Rows from block 2, named by matrix and row number. Rows with one number belong to one attention dimension. Each number is 128 + 32 x the weight over the matrix's rms, rounded and kept within 0 to 255. All counts start at 0.
# q: attention query (model.blocks.2.attn.q.weight, 192x192), inputs 128-191
# k: attention key (model.blocks.2.attn.k.weight, 192x192), inputs 128-191
q.65 [155 168 163 180 151 152 161 148  81 121 107 100 132 136 186 114 157  86  95  95 146 108 123 176  75 111 152 113 152  88 156  90 156  92 163  96 144 115 114 112 116 100  54 120 157 174 156 132 138 124 105 152 122 145 144 120 136  59 174 145 136 132 150 114]
k.65 [107  62 119 159 136 150 115 114 120 127 122 139 127 150 126 115 109 140 103 129 111 144 127 186  96 122 184  99 131 174 165 193 124  76 155 130 140 129 136  99 126  96 121 171 136 142 139 114 115 124 135  84 124 125 119 169 107 103 131 142 124  89 120 117]
q.66 [119 134 105 127 146 119 144 157 160 185 117  95 152 133  84  92 167 172 135 177 156 102 109 127 203 136 138 103 188 104 113 117 166  98 114 171 151  88 108 157 140 119  89 130 134 108  75 119 158 101 155 155 105  96 145  74 112 117 159 116  59 125 140 106]
k.66 [ 71 182 108 137 130 139 123 119 122  92 147 145 167 143  64 155 146 170 130 144 143 124  69  81 131 103  96  75 105 139 109 115 130 199  71  88 133  88 134 169  91  56 105 169 131 178 124 100 148 104  52 118 145 165 157 142 107 187 100 146 120 114 118 129]
q.67 [131 151 123  72 156 114 111  79 125 105 120 110 141  86 132 160 169 130  50 152 107 130 100 104 120 157 119 161 140  93 152 139 137 157 166 102 141 139  63 161 117 142  91 116  79  84  64 165 159 105  93  83 103 144 190 148 114 120 125 156 125 114 166 146]
k.67 [147 174 204 126 110 124 138 107 116 154 149 137 143 180 121 109 128 128 148 123 135  65 140 128 155  81 154  96 128 100 124  81  80 111 139  95 103 142 135 158 134  52 161 148 100 151  85 126 116 125 195 171 132 146 106 113 107 135 196  92 133 141  98  95]
q.68 [136 138 129 121 134  91 165 128 195 161 100 138 135 136 122 113  94 116 139 144 154 174  94 120 177 151 134 141 124 166  68 106 157 200 106 154 140  59 144 100 142  97 109 113  83 110 126 179 134 148  87 105 133  96 123 114 224 141 150  56  66 140 152 122]
k.68 [106 150 128 146 144 175 116 124  74  90 157 143 166 113 127 123 171 132 161  96  64 176 173 123 131 108 167 116  90 166 176 112 132 112 100 119 144  74 115 144 137  64 139 133 174 169 160  98 133  92  48 157 113 153 123  51 110 125  93 100 185 105 174 175]
q.69 [116 101 121  99 151 119 122 175 102 147  98 110 140 139 153 153 122 110 125  98 104 146 199 134 203 137  96 110 112  87 115 121 120  98 132 208 101 102 142 120  99 120  94  98 168 131 159 141 121 116  98 102 139 146  73 145 130 171 107 125  88 109 119 110]
k.69 [ 88 110 134 208 113 120  67 167 148 171 162 165  92 134 134 154 123 103 101 132 111 142 145 166 119 131 134 166 147 151 133 119 142  80 129 122  69 123 108 140 122  98 148 135 157 108 103  50 115 108 112 148 159 108 140 179 129 106 120 149  97 190 124 127]
q.70 [164  82 130 101 104 146 158 100  67 161 159 117 103 169 110 132 142 137 153  90 134 108 121 141 126  63 152  89 121 135 103 132 133 145 125 192 159 128 167 102 112 113 112  86  84  85 100 110 159 175 153 159 131 117  88 157 110 124 168 118 119 145 147 116]
k.70 [141  86 149  81 106 151 136 137  88  89 149 164 115  39 164 107  73 139 184 143 142 142 144 132 165 137 142 126  37 116 180 166 156 117 172  65 139 143 125 130 138 122  98  87 143 121  97  92 106  94 120 140 130  75 129 175 130 131 115 198 151 171 142 137]
q.71 [112 121 160 154  55 126  64 141 109 110  78 114 156 106 179 102 134 154 124  84 153 108 133  77 159 121 105 168 159  81 111 106 170  73 143 141 133 137 123  89 175 128 122 120 113 180 137  91 114  94 118 126 183 130 152 120 119  76 119 121 126  91 165 107]
k.71 [135  86 186 116 113 128 189 110 133 124 110 125 145 113  96 131 113 168  89 161 143  79 164  89 150 168 105 124 135 110  86 161 152 123 131 115 112 114 134 149 144 151 179 201 124 161 165  56 111 130 187  82 101 132 137 163 172 185 199 145  82 194  93 105]
q.72 [178 116 117 102 126 139 157 149 136 101 136 171 117  99  67  83 103 107  79  86 145 153 140  84  80 138  98 112 127  89 114  93 126 179 120  91 141 150  64 116 129 150 120 145 136 140 123 124 152 131 143 197 172 155  79 129 140  86 103 141  55  99 155 101]
k.72 [117 138 144 126 169 115 142  77 171  92  63 166 121 123 106 156 104 126 111 132 119 105 141 163 153 106 158 138 132 147 177  98 114 131 116 162 166 152  38 110 166 104 139 146 107 158  65 156  96 117 164 104 172 246 140 106 121 120 141 116 107  45  88 152]
q.73 [173 135 105 119 154 128 145 143 168 107 163 112 127  99 152 113 129 146 111 129 157 166 148 119 131 167  81 119 144 184  70 177 133 139 113 143 125 155 115 168  75  89 117 161 139 110 213 217 132 105  77 117 188 119 130  79 117 115 111 106 133 131  63 137]
k.73 [115 157 136  81 133  55 110 173 147 142 100 124  68 125 161 127 164 117 151 128 111 133  99 168  73 120  98 176 175 133 142 140 145 130  78 123 136 152 141 138  85 194 133  73 134 144 165 112 128 100 154  99 164 129  79 151 207 134 123 152 146 166 193 171]
q.74 [127 155 133 139 117 146 145 184  96 130 158  93 109 153 111 132 139 103 178 114 191 143 150 167 162  99 143 126 113 155 110  62 155 100 199 152  98 133 135 144  84 121 108  89  36 128 114 116  57 157 110  86 105 155 167 105 154 126 131 121  99 123 144 133]
k.74 [134 129 104 124 130 105  91 125 132 138 116 120 165  89  91 175 115 108 104 129 145 134 142 105 145 146 111  63  61 119 194 161 139 181 114 105 115 107  95 116 161  67 131 110 122 119  80 123 135 162 136  76 159 163  67 164 133 125 118  99 172 150 111  54]
q.75 [168 115 129 176 143 139 148 129 175 119 131 121 133 155 131  69  74 133 171 105  53 104 156 131 141 123 203 140  70 105 133 141 151 111 111 168 161 141 177 101 157 166 136 101 107 126 113 198 154 177 124 119 152  96 114 143 175  75 113 131  87 124 154 131]
k.75 [115  88 140 147 111 118 101 152 154  87 137 123 125 126 113  81 129 157 131 109 140 168 144 166 144 156  86 166 127 124 169 165 134 113 118  92  88 134 164 135 123  98 118 178  70 156  88 146 115 119 116 126 211 175 120  66  72 147  71  81 202 133 167  94]
q.76 [191 128 138 137 137 103 125 128  90  89  66 154  76 155 117 101 130  98 114  89  91 116 174 146 163 127 101 152  16 139 126 118  85 128 139 121 118 129 116 128 167 121 152 140 109 127 133 144 134 106  92 170 141 159 139  99  94  73 136 123 160 154 143 104]
k.76 [103  84 107 125 140  81 106 101 132 129 123 165 153 124 164 113 145 145 122  92 167 162 141 142 140 131 160 148 101  81 125 130 129 128 154 115 108 132  75 129 152 146  91 142 116 138  92  91 104 148 142 100 105 150 130 107 144 137 167 165  84 100 169 122]
q.77 [115  69 148 158 200 151 194  99 176 163  68 136 107 112 138 126 177  87 119 154 143 118 196  88 102 146 162 136 152 139  94  91  66  73  71 127  97 143 143 149 125  86 120 116 174 144 172 128 147 140 147 116  93  93 139 121 138 136 107 124 148 136 133 118]
k.77 [132  93 114 114 147 142  72 168 130 179 128  72 149 126 127 158 151 170 131  53 110 157 112 148 105 159 166 180 158 173  98 134  51 120 127  95  95 110  87 158  81  92  31 121 120 132 148 147 124 135 119 156 112 143 169  93 140 155 137 180 127 133 122 137]
q.78 [147 155 198 138  95 140 177 100 100 125  76 130 109  61 143 111 141 111 115 137 152 120 105 162  95 123 126 202 161 155 165  87 165 133 131 124 109 133  90 166 129 160  85 117 140 135 154 133 101 203 124  88 125 108 151  92 110 157 132 125 125  95 132 149]
k.78 [125 174 129 158 167 118 110 148 190 112 180 130 109  97  99 138 133 210  99 105 102 162 134 121  96 139 105  89 108  97  87 155 185 103 121 107 126 112  94 136 140 149 136 190 143 126 160  78 112 132 183 142 127 119 141 164 103 147 109 141  96 163 105 102]
q.79 [147 162 125 135  36 111  76 148 121 134 158 140 183 120 164 148  75 171 145 122 110 148  78 173  56 160 117 167 102 132 159 130 177 117 171 143 148 148 112 103 138 130  81 141 120  98 114 118  77 151 102 120 136 147  95 124 182 168 168 178 111 113 125  56]
k.79 [ 89 150 150 184 157 139 194 168 133 155 163 134 102 115 164 104 125 150 138 119  79 150 134  88 145 104 167 110  69  91 130 120 134 120 117 232 134 124 166 133 123 127  96 114 118 151 154 125  75 120 161 124 162  94  91 137 101  97 120 107 123 126 164  91]
q.80 [154  93 141 123 179 166 127  87  97 144 121 117  62 109 116  83 126 162 102 132 150 109 108  81 140 132 131 107 118 151 145 165 138 140 106 107 148 178  70 151 133 108 136 114 128 137 152 196 158 134 128 142  83  60 164 146 174 141 117 177 114  75 101 144]
k.80 [174 103 153 116 108 157 176  97  58 150 173 116 122 154  86 138 150 120  97 116 144 133 145 109 151 151 152 164 123  85 156 127 166 157  77  97 122  99 105 156 120 131 128 137 119 141 108  98 182 149 109 179 109 102 119 124 147  99 136 117 108 167 122 120]
q.81 [100 126 129 126 131 110 154 175 104 151 145 137 162  63 211 129 143 146 108 105 141 168 125 139  79 148 105 107 173 170 124  79 139 182 144  90  96 129 103 115 159 114 129  89 103 106 134 127 189 143 161 132 134 116 177  93 113 119 142  77  90  79 123  93]
k.81 [138 177 172 141 111  72 136 156 220 112 132 103 106 135 148 161 129 133 148 141 135 156 102 144  99 116 123 125 124 155 121  98  92 115 164 112 118 121 164 155  78  62 137 100 139 101  78 102 170 110 168  92 124 147 150 150 102 110 110  87 118  83 187 157]
q.82 [147 101 104 168  80 108  97 108 156  67 117 157 127 131 108 169 115 132 144 198 125 156 137 166 110 132 149 111 132 146 146  90  92 140 174 126 120 103 171 119 129 149 133 109 135 173 109  95  91 115 134 124 159 150 120 139 126 142 135 134 107  96 102 113]
k.82 [156 138 105 113 113 136 144 161 104 115  92 120 149 119 183 124  85 124 131 118 147 138 137  94  81  83 102 179 120 125 159  81 108 107 113 124 168 138 148 158 145 106 109 159 146 178 126 100 154 135 113  70 161  94 108 103 162  95 150 147 151 145 159 104]
q.83 [ 84  79 127 130 145 121 109 130 106 112 121 132  90 114 136  38 110 107 178 140 112 152 119 123 148  67 151 156 113 174 118  69 101  82 120 145 112 133 119 140 107 143  92  54 112 100 169  98 110 107 171 162 158 200 141 116 131 135  97 156 100 114 124 146]
k.83 [170  96 136 166  96 130 155 106 137 144 100 150 139 117 133 171 111 119 138  48 150 160 145 121 144 150 103 116 105 136 136 138  91 119 101 155 123 157 143 144 160 100 124 112  96  84  97 157 129 177 149 134 141  87  67 137 129 123 161 154 118 151 115 136]
q.84 [188 157 128 167 114 131  93 204 144 144 140 157 132 164 116 117 104 145 135 153 175 118 156 134 172 122 113 123 130 133  95 119 115 155 137 211 134 121  76 108 154 104  82 130  87 131 131 142 110 136  63 136 121 113 126 159 125 120 164 115  76 120  82  98]
k.84 [119 133  67 137 114 121  71 114  82 123 128 115 122 188  95  97 182 148 156 150 168 105 144  62 142 178 101 168  82 101 144  95 173 103 129 114 139 131 150  82 140 107 152 124  91 140 160  90 143 136 169 108 117 124 185 154 165 152 118 124 150 165 136 159]
q.85 [108 117 154 174 103  78 149 189 180 108 151 149 109  70 160 185 128 100  93 107 136 120 141 137 127  87  44  90 131  84 126 175 139 126 119 100 111 154 121 108 120 143 170 151  93 178  84 124 148 174 146 157 127  66 162 138 137 129  69  99 124 118 133 105]
k.85 [140 100 133 106  80 111 219 108 187 113  87 115 115 151 175 104 164 110 119 120 130 108 161 122 124 141 125 119 145 138 128 133 133 137 141  77 137 130 116  90 211 101 166 128 150 115 130 132 121 165  81 107  89 161 165 106 208  78 103 138  97 107 114 156]
q.86 [161 139 128 160 135 177 131 153 145 138 121 105 143 111 142 156 114 140  93  66 173 141  83 150 114  83  73 140 144 170 112 109 163 144 174 151 131 134  87 107 147 102 165 137 153 101 113 129 151 147 161 108 106 107 159 103 105 121 129 123 114 111 163  80]
k.86 [140 108 130 168 117  78 142 186  79 123  61 135 135 158 187 109 118 156 125 165 145 119 117  84 100 124 109 131  36  84 123 144 138 181  73 155  97  85 198 147 100 143  99 177 146 139 161 153 112  74 122  83 166 171 192  93 168  63 167 125 120 114 130 123]
q.87 [150 114 120 144 128 155  89  96 161 109 122 130 148 167 169 142  82 132 126 121 142 145 107 161  70 123 141 133 109 117 133 161 128 210 150 101  87 134 110 165 163  97 100 126 158 112 114 104 126  85 170  71 113 135 102 176 123 144 123 130 186  62 121 124]
k.87 [128 113  90  92 148 161 120 166 142 162  98 108 133  81 121 111 133 159 166 137 130 140 168  81 144 162 142 168 111 142 129 181 121  76 105 111 183  64 108  72 117  78 103  88  92 132 143 155 132 135  95 147 132  89 120  46 142 133 135 117  89 205 156 125]
q.88 [114  83 138 143  60  90  79  60 110 117 179 150 100 123 202 152  88 123 141 158  74  86 132 107 119 147 126 137 109 162 152 106 204 173 125 158 105 191 166 131 103 159 154 157  73 129 128 183 137 103 106 168 126 133  95 115 143 114 158 100 154 144 120 170]
k.88 [ 81 161 140  94  99 161 155 140 142 144 105 159 128  30 164 146  80 142 118 135 142 137 112  70 166  75 131 139 144 102  80  98 166  88 114 174  92 196 170 124  67 114 136 112 140 133 135 205 193 131 141 104 123 127 114 130 104 136  80 119 143 202 118 143]
q.89 [101 153 113 142 150 162 132 128 155  91 111 112 149 135 104 166 182 126 127  98 143  61 118 136 109 120 114 100 124 176 127 145 134 174 112 128 120 104 132 148 145 113 139 128 128 170  96 122 123 115  89 124 132 164 142 103 130  89  89 140 113 150 120 126]
k.89 [112 119  98 130 184 109 111 118  97 130 124 164 120 154 112 158  74 132 115 100 117 167 119 135 126  68 124 117 130  82 131 132 137 114 121 135 150 112 101 116 173 106 117 110 182 145  93 158 151 132 178 127 127 121 135 119 140 133  52 153 113 108 171 155]