Weights of a small CTC audio transcriber: 4.68M parameters, layers 12.
Rows from block 2, named by matrix and row number. Rows with one number belong to one neuron. Each number is 50 + 12 x the weight over the matrix's rms, rounded and kept within 0 to 99. All counts start at 0.
# fc1: MLP up (model.blocks.2.mlp.fc1.weight, 384x192), inputs 96-191
# fc2: MLP down (model.blocks.2.mlp.fc2.weight, 192x384, transposed), outputs 96-191
fc1.343:58 38 38 53 48 22 43 35 41 46 52 42 54 62 56 39 52 52 60 51 37 48 59 41 49 60 33 56 29 45 69 38 58 52 77 50 41 70 50 69 22 69 53 40 78 65 44 55 64 42 61 28 46 43 42 70 58 36 44 38 45 66 45 53 51 38 63 57 25 45 18 62 53 33 57 31 37 42 23 49 66 66 48 40 51 41 42 67 61 53 28 75 55 52 64 59
fc2.343:36 54 52 53 46 43 58 50 70 54 51 60 49 66 37 62 49 26 55 59 41 44 66 58 39 44 60 55 43 35 48 36 54 60 22 55 49 41 43 85 47 52 50 55 79 28 44 32 48 78 36 67 45 41 65 51 44 77 49 29 46 58 78 51 50 58 54 20 49 55 65 35 34 49 49 44 64 54 74 51 52 18 25 51 40 47 38 36 59 80 58 45 51 50 60 44
fc1.344:41 54 52 40 62 52 77 64 09 63 42 66 61 52 43 46 28 60 34 36 26 30 70 52 57 46 53 37 57 61 49 69 45 59 54 40 39 43 49 37 39 51 47 55 53 40 51 54 53 25 44 64 52 57 79 30 63 55 48 61 50 47 62 32 45 47 38 47 66 60 47 42 41 35 70 59 43 36 56 50 73 54 25 59 52 56 62 53 47 45 53 32 75 57 60 65
fc2.344:57 27 64 62 58 43 37 43 65 36 62 54 54 51 49 41 60 36 69 54 68 19 43 56 51 51 59 31 65 59 55 50 75 63 54 64 47 59 46 62 61 62 52 40 61 56 44 32 56 79 41 67 46 34 56 53 58 64 68 63 51 46 55 71 62 48 52 54 39 32 62 53 62 82 55 40 40 46 48 59 42 56 42 59 39 44 44 53 34 70 27 62 48 70 56 49
fc1.345:57 50 38 63 38 49 56 36 48 45 51 38 33 43 53 66 54 60 57 33 37 39 57 57 43 47 48 50 55 59 47 54 51 67 49 42 57 46 68 54 56 59 50 51 62 52 66 63 42 58 68 51 53 41 65 36 50 48 50 44 44 50 44 36 40 73 61 53 41 33 44 23 40 62 48 34 49 63 57 58 56 35 55 47 47 42 42 58 43 43 70 52 53 49 53 41
fc2.345:41 48 47 65 51 64 47 65 59 31 41 44 50 63 50 45 64 62 47 48 71 46 43 37 69 41 58 61 59 42 48 52 44 42 38 52 58 54 51 37 39 52 63 59 25 53 38 57 54 48 54 48 66 44 42 48 36 58 42 53 48 58 48 52 44 55 59 43 45 50 59 45 50 40 61 74 43 45 41 47 37 38 61 52 38 59 60 52 60 68 18 61 45 52 38 62
fc1.346:55 36 54 57 62 41 26 55 49 22 21 48 58 49 55 45 47 38 40 38 43 30 57 83 33 56 47 71 40 48 59 87 57 55 38 39 57 46 49 54 57 34 53 33 43 63 56 50 56 42 40 36 45 50 62 33 54 69 34 69 51 43 42 42 31 54 54 60 56 71 43 55 51 67 52 50 42 35 53 50 47 58 45 81 39 55 53 58 48 46 47 45 44 44 46 37
fc2.346:48 61 56 24 52 41 56 31 51 55 53 49 42 58 73 34 48 60 33 46 63 41 28 67 73 52 40 24 48 66 29 47 42 43 55 59 63 36 73 55 65 32 66 43 49 51 51 29 34 55 50 54 34 49 52 30 43 63 55 45 55 58 45 57 56 22 43 54 38 58 50 43 50 58 49 44 53 70 46 65 34 62 63 29 52 45 45 50 44 46 41 68 36 58 65 57
fc1.347:61 38 27 33 47 46 58 47 22 50 58 73 66 61 43 59 52 53 49 56 53 36 43 37 52 49 49 84 53 29 63 79 60 43 52 53 33 65 60 55 26 52 64 32 80 57 52 62 42 31 29 48 60 41 75 38 50 40 53 58 64 51 52 46 43 38 41 51 38 56 45 52 44 55 56 59 35 35 28 62 74 60 53 51 33 56 53 51 66 58 55 69 55 73 45 57
fc2.347:44 63 58 56 53 52 40 66 56 59 77 70 67 58 36 37 56 36 46 49 72 44 37 57 38 49 43 38 53 65 52 17 57 55 50 75 49 54 36 56 61 49 44 36 62 43 83 45 71 73 39 60 64 32 75 52 54 41 56 64 32 61 63 60 79 47 56 51 48 34 42 37 49 48 62 52 45 60 59 65 43 72 51 65 52 59 23 55 33 68 37 66 41 52 60 54
fc1.348:39 54 25 23 79 55 43 48 64 64 45 57 47 51 46 52 30 58 61 66 50 52 35 55 32 50 45 52 51 62 37 61 44 61 57 20 82 66 52 43 59 65 30 52 62 43 55 48 48 46 35 71 34 43 55 59 63 55 35 41 39 61 56 45 43 40 32 68 53 49 45 31 38 53 63 51 36 30 50 54 56 47 47 41 26 73 72 70 43 72 58 65 46 59 59 60
fc2.348:59 65 51 30 55 60 56 59 36 63 55 72 61 66 50 42 34 29 43 65 83 43 42 51 50 31 54 33 33 41 52 42 55 54 50 57 64 50 69 41 41 46 42 39 67 44 57 55 44 75 55 52 67 53 63 54 61 58 46 38 51 55 51 41 62 67 47 37 69 41 55 44 59 63 37 45 65 65 39 69 35 46 33 44 53 38 44 41 43 60 54 57 56 41 75 51
fc1.349:44 59 40 59 35 58 53 55 50 48 42 37 57 56 44 49 56 57 51 39 38 51 52 55 58 50 40 52 55 63 48 69 56 53 55 54 56 45 48 37 44 63 47 61 53 58 51 50 38 64 39 42 41 68 43 52 53 53 61 41 42 58 47 48 67 51 49 47 56 40 55 62 54 53 46 43 58 51 40 48 42 54 62 51 57 54 56 61 46 53 47 54 54 54 41 54
fc2.349:62 36 62 49 54 44 56 46 51 59 53 55 35 47 55 44 64 54 57 80 47 43 61 63 65 39 50 31 51 46 57 57 51 49 52 56 55 47 68 50 48 43 61 58 50 50 63 59 37 45 57 58 64 41 60 60 31 46 44 64 60 35 43 46 58 49 67 68 43 55 44 34 37 38 63 47 57 43 49 56 53 45 31 50 36 69 46 33 70 59 45 66 66 49 34 45
fc1.350:63 53 56 39 56 53 69 53 52 67 53 34 36 45 28 62 42 38 38 67 53 60 51 43 52 59 63 47 48 47 51 46 24 65 57 44 55 44 46 51 38 64 48 62 56 58 67 16 64 45 42 64 55 52 49 50 52 39 66 56 40 48 47 37 38 46 42 57 56 55 55 74 72 67 48 58 46 58 42 28 49 39 29 52 52 35 52 60 57 33 52 69 61 35 42 45
fc2.350:70 75 52 52 61 47 67 56 44 42 64 48 40 50 54 53 38 34 50 56 47 40 61 47 36 76 35 58 60 55 60 49 63 54 68 51 31 33 31 52 43 44 64 43 60 46 46 56 58 78 71 45 44 35 45 55 30 43 49 48 52 55 61 51 48 53 62 69 73 54 48 68 47 65 47 63 47 35 66 54 28 60 49 59 45 56 40 56 52 70 43 60 55 54 44 51
fc1.351:38 47 55 58 42 45 49 52 58 60 36 50 33 48 67 57 53 46 47 69 50 46 45 41 58 46 44 30 27 56 52 54 55 54 66 50 18 46 61 38 43 60 43 43 50 54 52 48 28 65 34 63 45 47 45 63 34 46 47 41 54 86 58 39 47 46 49 33 43 62 56 58 71 42 48 55 30 65 33 45 60 39 49 31 52 63 57 51 42 60 54 60 50 46 50 43
fc2.351:63 52 62 53 52 57 28 39 30 38 66 51 40 59 53 59 47 36 50 49 61 49 55 49 44 70 59 48 56 33 58 42 46 42 47 57 69 33 51 36 44 49 47 60 59 40 36 62 60 46 69 42 42 45 42 45 55 67 37 64 57 49 54 62 37 33 66 62 40 37 58 52 38 45 46 48 64 35 62 59 38 54 49 45 50 43 50 51 47 56 56 68 41 64 68 56
fc1.352:58 48 47 36 75 49 35 49 52 57 68 45 57 82 38 46 55 37 19 76 51 65 42 55 54 50 45 52 55 48 57 88 37 39 67 60 61 60 51 53 62 55 46 54 41 73 48 66 41 80 45 56 45 43 53 30 63 43 31 42 47 56 54 52 60 49 19 51 34 58 11 56 30 51 71 52 60 46 31 38 61 42 69 40 48 52 46 35 41 55 62 38 69 52 55 49
fc2.352:29 55 49 57 52 69 64 49 56 38 41 47 53 48 56 63 41 39 33 60 41 51 74 38 41 37 56 53 63 31 64 38 64 42 40 64 41 41 37 36 45 67 49 47 56 36 62 60 38 19 64 50 46 65 58 58 29 42 49 75 46 51 38 28 53 58 42 66 32 51 57 55 37 53 47 58 26 75 57 55 60 40 76 30 52 51 56 34 75 49 52 44 50 39 70 60
fc1.353:45 47 40 39 34 84 58 58 48 46 42 45 40 49 44 57 64 43 61 61 43 57 49 47 37 56 40 63 50 40 55 48 58 61 50 69 58 51 50 37 50 55 53 36 49 56 53 55 48 35 58 62 19 34 57 38 62 44 49 58 51 41 48 56 34 38 66 31 36 62 51 47 73 38 65 48 45 36 60 46 44 59 44 61 47 60 47 53 50 44 39 52 47 38 76 47
fc2.353:59 41 52 68 52 55 27 55 41 35 78 69 47 62 49 66 59 28 51 38 55 47 43 62 62 34 53 36 69 59 42 47 43 55 51 49 57 32 68 58 60 51 59 48 61 60 54 30 56 73 43 40 53 59 62 35 45 38 45 44 51 61 75 30 34 66 40 35 62 46 47 42 58 64 37 48 49 58 50 32 54 58 63 47 53 41 55 56 34 18 71 53 55 51 46 44
fc1.354:75 38 67 33 95 46 33 55 37 56 57 56 54 47 44 53 55 71 64 42 42 36 51 55 58 30 36 42 53 56 43 62 56 46 55 41 58 50 66 54 26 45 49 58 39 49 50 51 37 65 62 41 41 41 52 50 50 75 45 37 46 59 52 45 64 30 63 43 68 71 54 63 47 56 50 33 56 30 63 35 47 33 32 29 72 35 36 52 60 71 53 40 41 66 41 59
fc2.354:49 32 72 92 43 62 57 59 63 40 47 42 54 74 35 40 46 52 41 65 47 47 40 43 46 44 43 71 31 54 49 34 65 58 50 47 26 69 42 59 55 57 54 49 69 52 42 62 61 48 46 43 51 51 37 44 36 53 67 34 55 64 64 57 34 48 54 68 39 82 57 44 51 46 58 37 41 39 70 40 46 65 51 57 47 39 40 53 33 58 35 49 54 44 61 70
fc1.355:37 32 44 59 36 54 49 60 56 45 36 63 49 47 73 60 20 50 52 61 56 46 52 49 51 40 56 41 49 62 41 58 50 40 62 50 66 49 34 46 25 51 57 47 61 67 38 46 41 72 38 44 55 38 53 39 46 60 56 44 56 51 63 36 55 46 78 50 33 28 56 38 27 85 43 40 61 54 48 48 36 43 51 45 54 56 49 71 47 59 68 72 50 37 44 55
fc2.355:53 43 45 58 56 41 51 44 58 30 45 56 43 48 60 48 54 45 57 43 50 71 42 32 51 42 45 45 48 54 46 46 57 42 68 34 71 53 61 35 61 58 70 55 48 39 50 46 56 43 61 57 36 41 58 59 42 41 51 41 40 42 45 53 67 43 38 38 53 49 39 53 31 47 68 65 37 29 40 48 60 33 70 62 42 71 26 46 28 60 56 47 49 43 48 45
fc1.356:48 43 52 57 51 40 67 43 52 60 18 49 34 36 37 61 42 59 54 60 72 55 40 44 58 51 50 31 62 48 60 47 57 48 42 49 50 64 77 56 53 23 45 56 46 59 47 38 69 32 51 52 18 38 42 46 35 50 77 55 27 40 48 48 79 64 38 37 54 53 26 29 37 57 54 42 44 45 29 60 28 33 64 38 54 57 54 41 58 58 78 59 24 48 35 57
fc2.356:46 38 33 42 46 59 51 46 50 44 59 65 48 49 56 46 54 21 46 48 47 48 73 31 42 50 57 52 62 40 53 61 54 57 46 39 27 46 32 70 38 69 51 34 31 50 37 62 49 59 46 50 66 48 50 71 67 50 62 39 65 46 63 53 62 59 37 55 48 37 55 45 65 40 39 44 40 59 51 47 38 48 71 58 52 50 59 29 66 65 44 50 39 59 46 51
fc1.357:49 35 55 57 62 50 49 40 43 31 45 57 66 64 64 42 46 46 59 43 46 65 38 40 31 44 30 46 45 48 51 47 47 55 44 61 38 50 52 52 50 51 55 40 39 66 67 62 58 38 61 59 47 69 45 47 45 35 72 61 61 53 30 18 66 52 60 47 78 51 41 56 42 36 36 45 46 35 57 72 55 28 50 42 51 50 69 46 60 53 30 53 59 48 48 53
fc2.357:38 37 42 51 34 55 52 59 69 44 26 36 62 45 33 63 54 41 49 51 56 28 47 54 47 72 76 43 55 59 56 47 63 31 51 45 55 59 35 53 61 39 35 72 46 40 42 48 38 58 68 53 45 57 51 56 51 60 39 39 56 51 61 57 51 59 48 43 45 48 53 65 47 35 40 51 47 47 42 60 56 38 35 60 44 49 21 39 46 31 49 56 57 39 43 40
fc1.358:57 53 40 59 50 67 42 42 36 53 60 39 49 74 58 46 64 54 30 45 29 50 41 49 49 33 44 52 45 55 39 39 53 48 78 54 48 79 59 39 54 52 63 64 49 45 40 46 34 32 59 47 69 43 44 60 49 51 49 55 40 54 66 41 42 49 46 61 39 41 77 42 38 22 47 33 50 40 50 56 43 39 59 47 65 45 29 48 47 63 52 46 48 61 62 46
fc2.358:60 71 78 58 60 55 34 58 47 44 50 36 53 40 45 54 48 40 49 65 51 58 54 40 44 53 35 33 46 67 53 56 43 55 59 50 48 42 43 62 61 30 36 43 62 48 54 55 61 52 50 49 48 41 60 36 43 21 62 68 57 37 57 72 56 65 35 64 57 42 66 40 67 38 44 62 52 46 60 44 57 33 48 55 46 32 58 38 56 53 41 47 28 39 37 33
fc1.359:38 30 51 33 48 59 79 39 58 52 55 55 53 58 57 45 42 70 50 70 45 45 51 50 36 42 44 54 61 53 43 74 49 45 61 73 54 52 25 41 51 50 43 63 24 63 59 45 43 26 63 53 60 63 71 37 66 45 42 57 56 59 32 37 69 53 60 33 56 53 49 47 45 34 49 48 53 40 55 31 48 55 50 49 36 40 57 55 45 54 71 49 66 40 62 60
fc2.359:50 62 37 55 46 58 55 60 42 53 52 47 54 58 74 44 58 31 51 29 33 49 52 46 65 54 56 45 37 54 89 35 54 57 43 54 51 51 48 64 57 32 54 54 66 42 72 43 35 62 42 45 16 49 56 52 32 56 61 56 52 43 63 46 34 36 38 66 43 27 43 41 59 42 63 68 31 51 46 48 29 49 68 53 45 57 44 55 57 47 42 54 72 61 60 53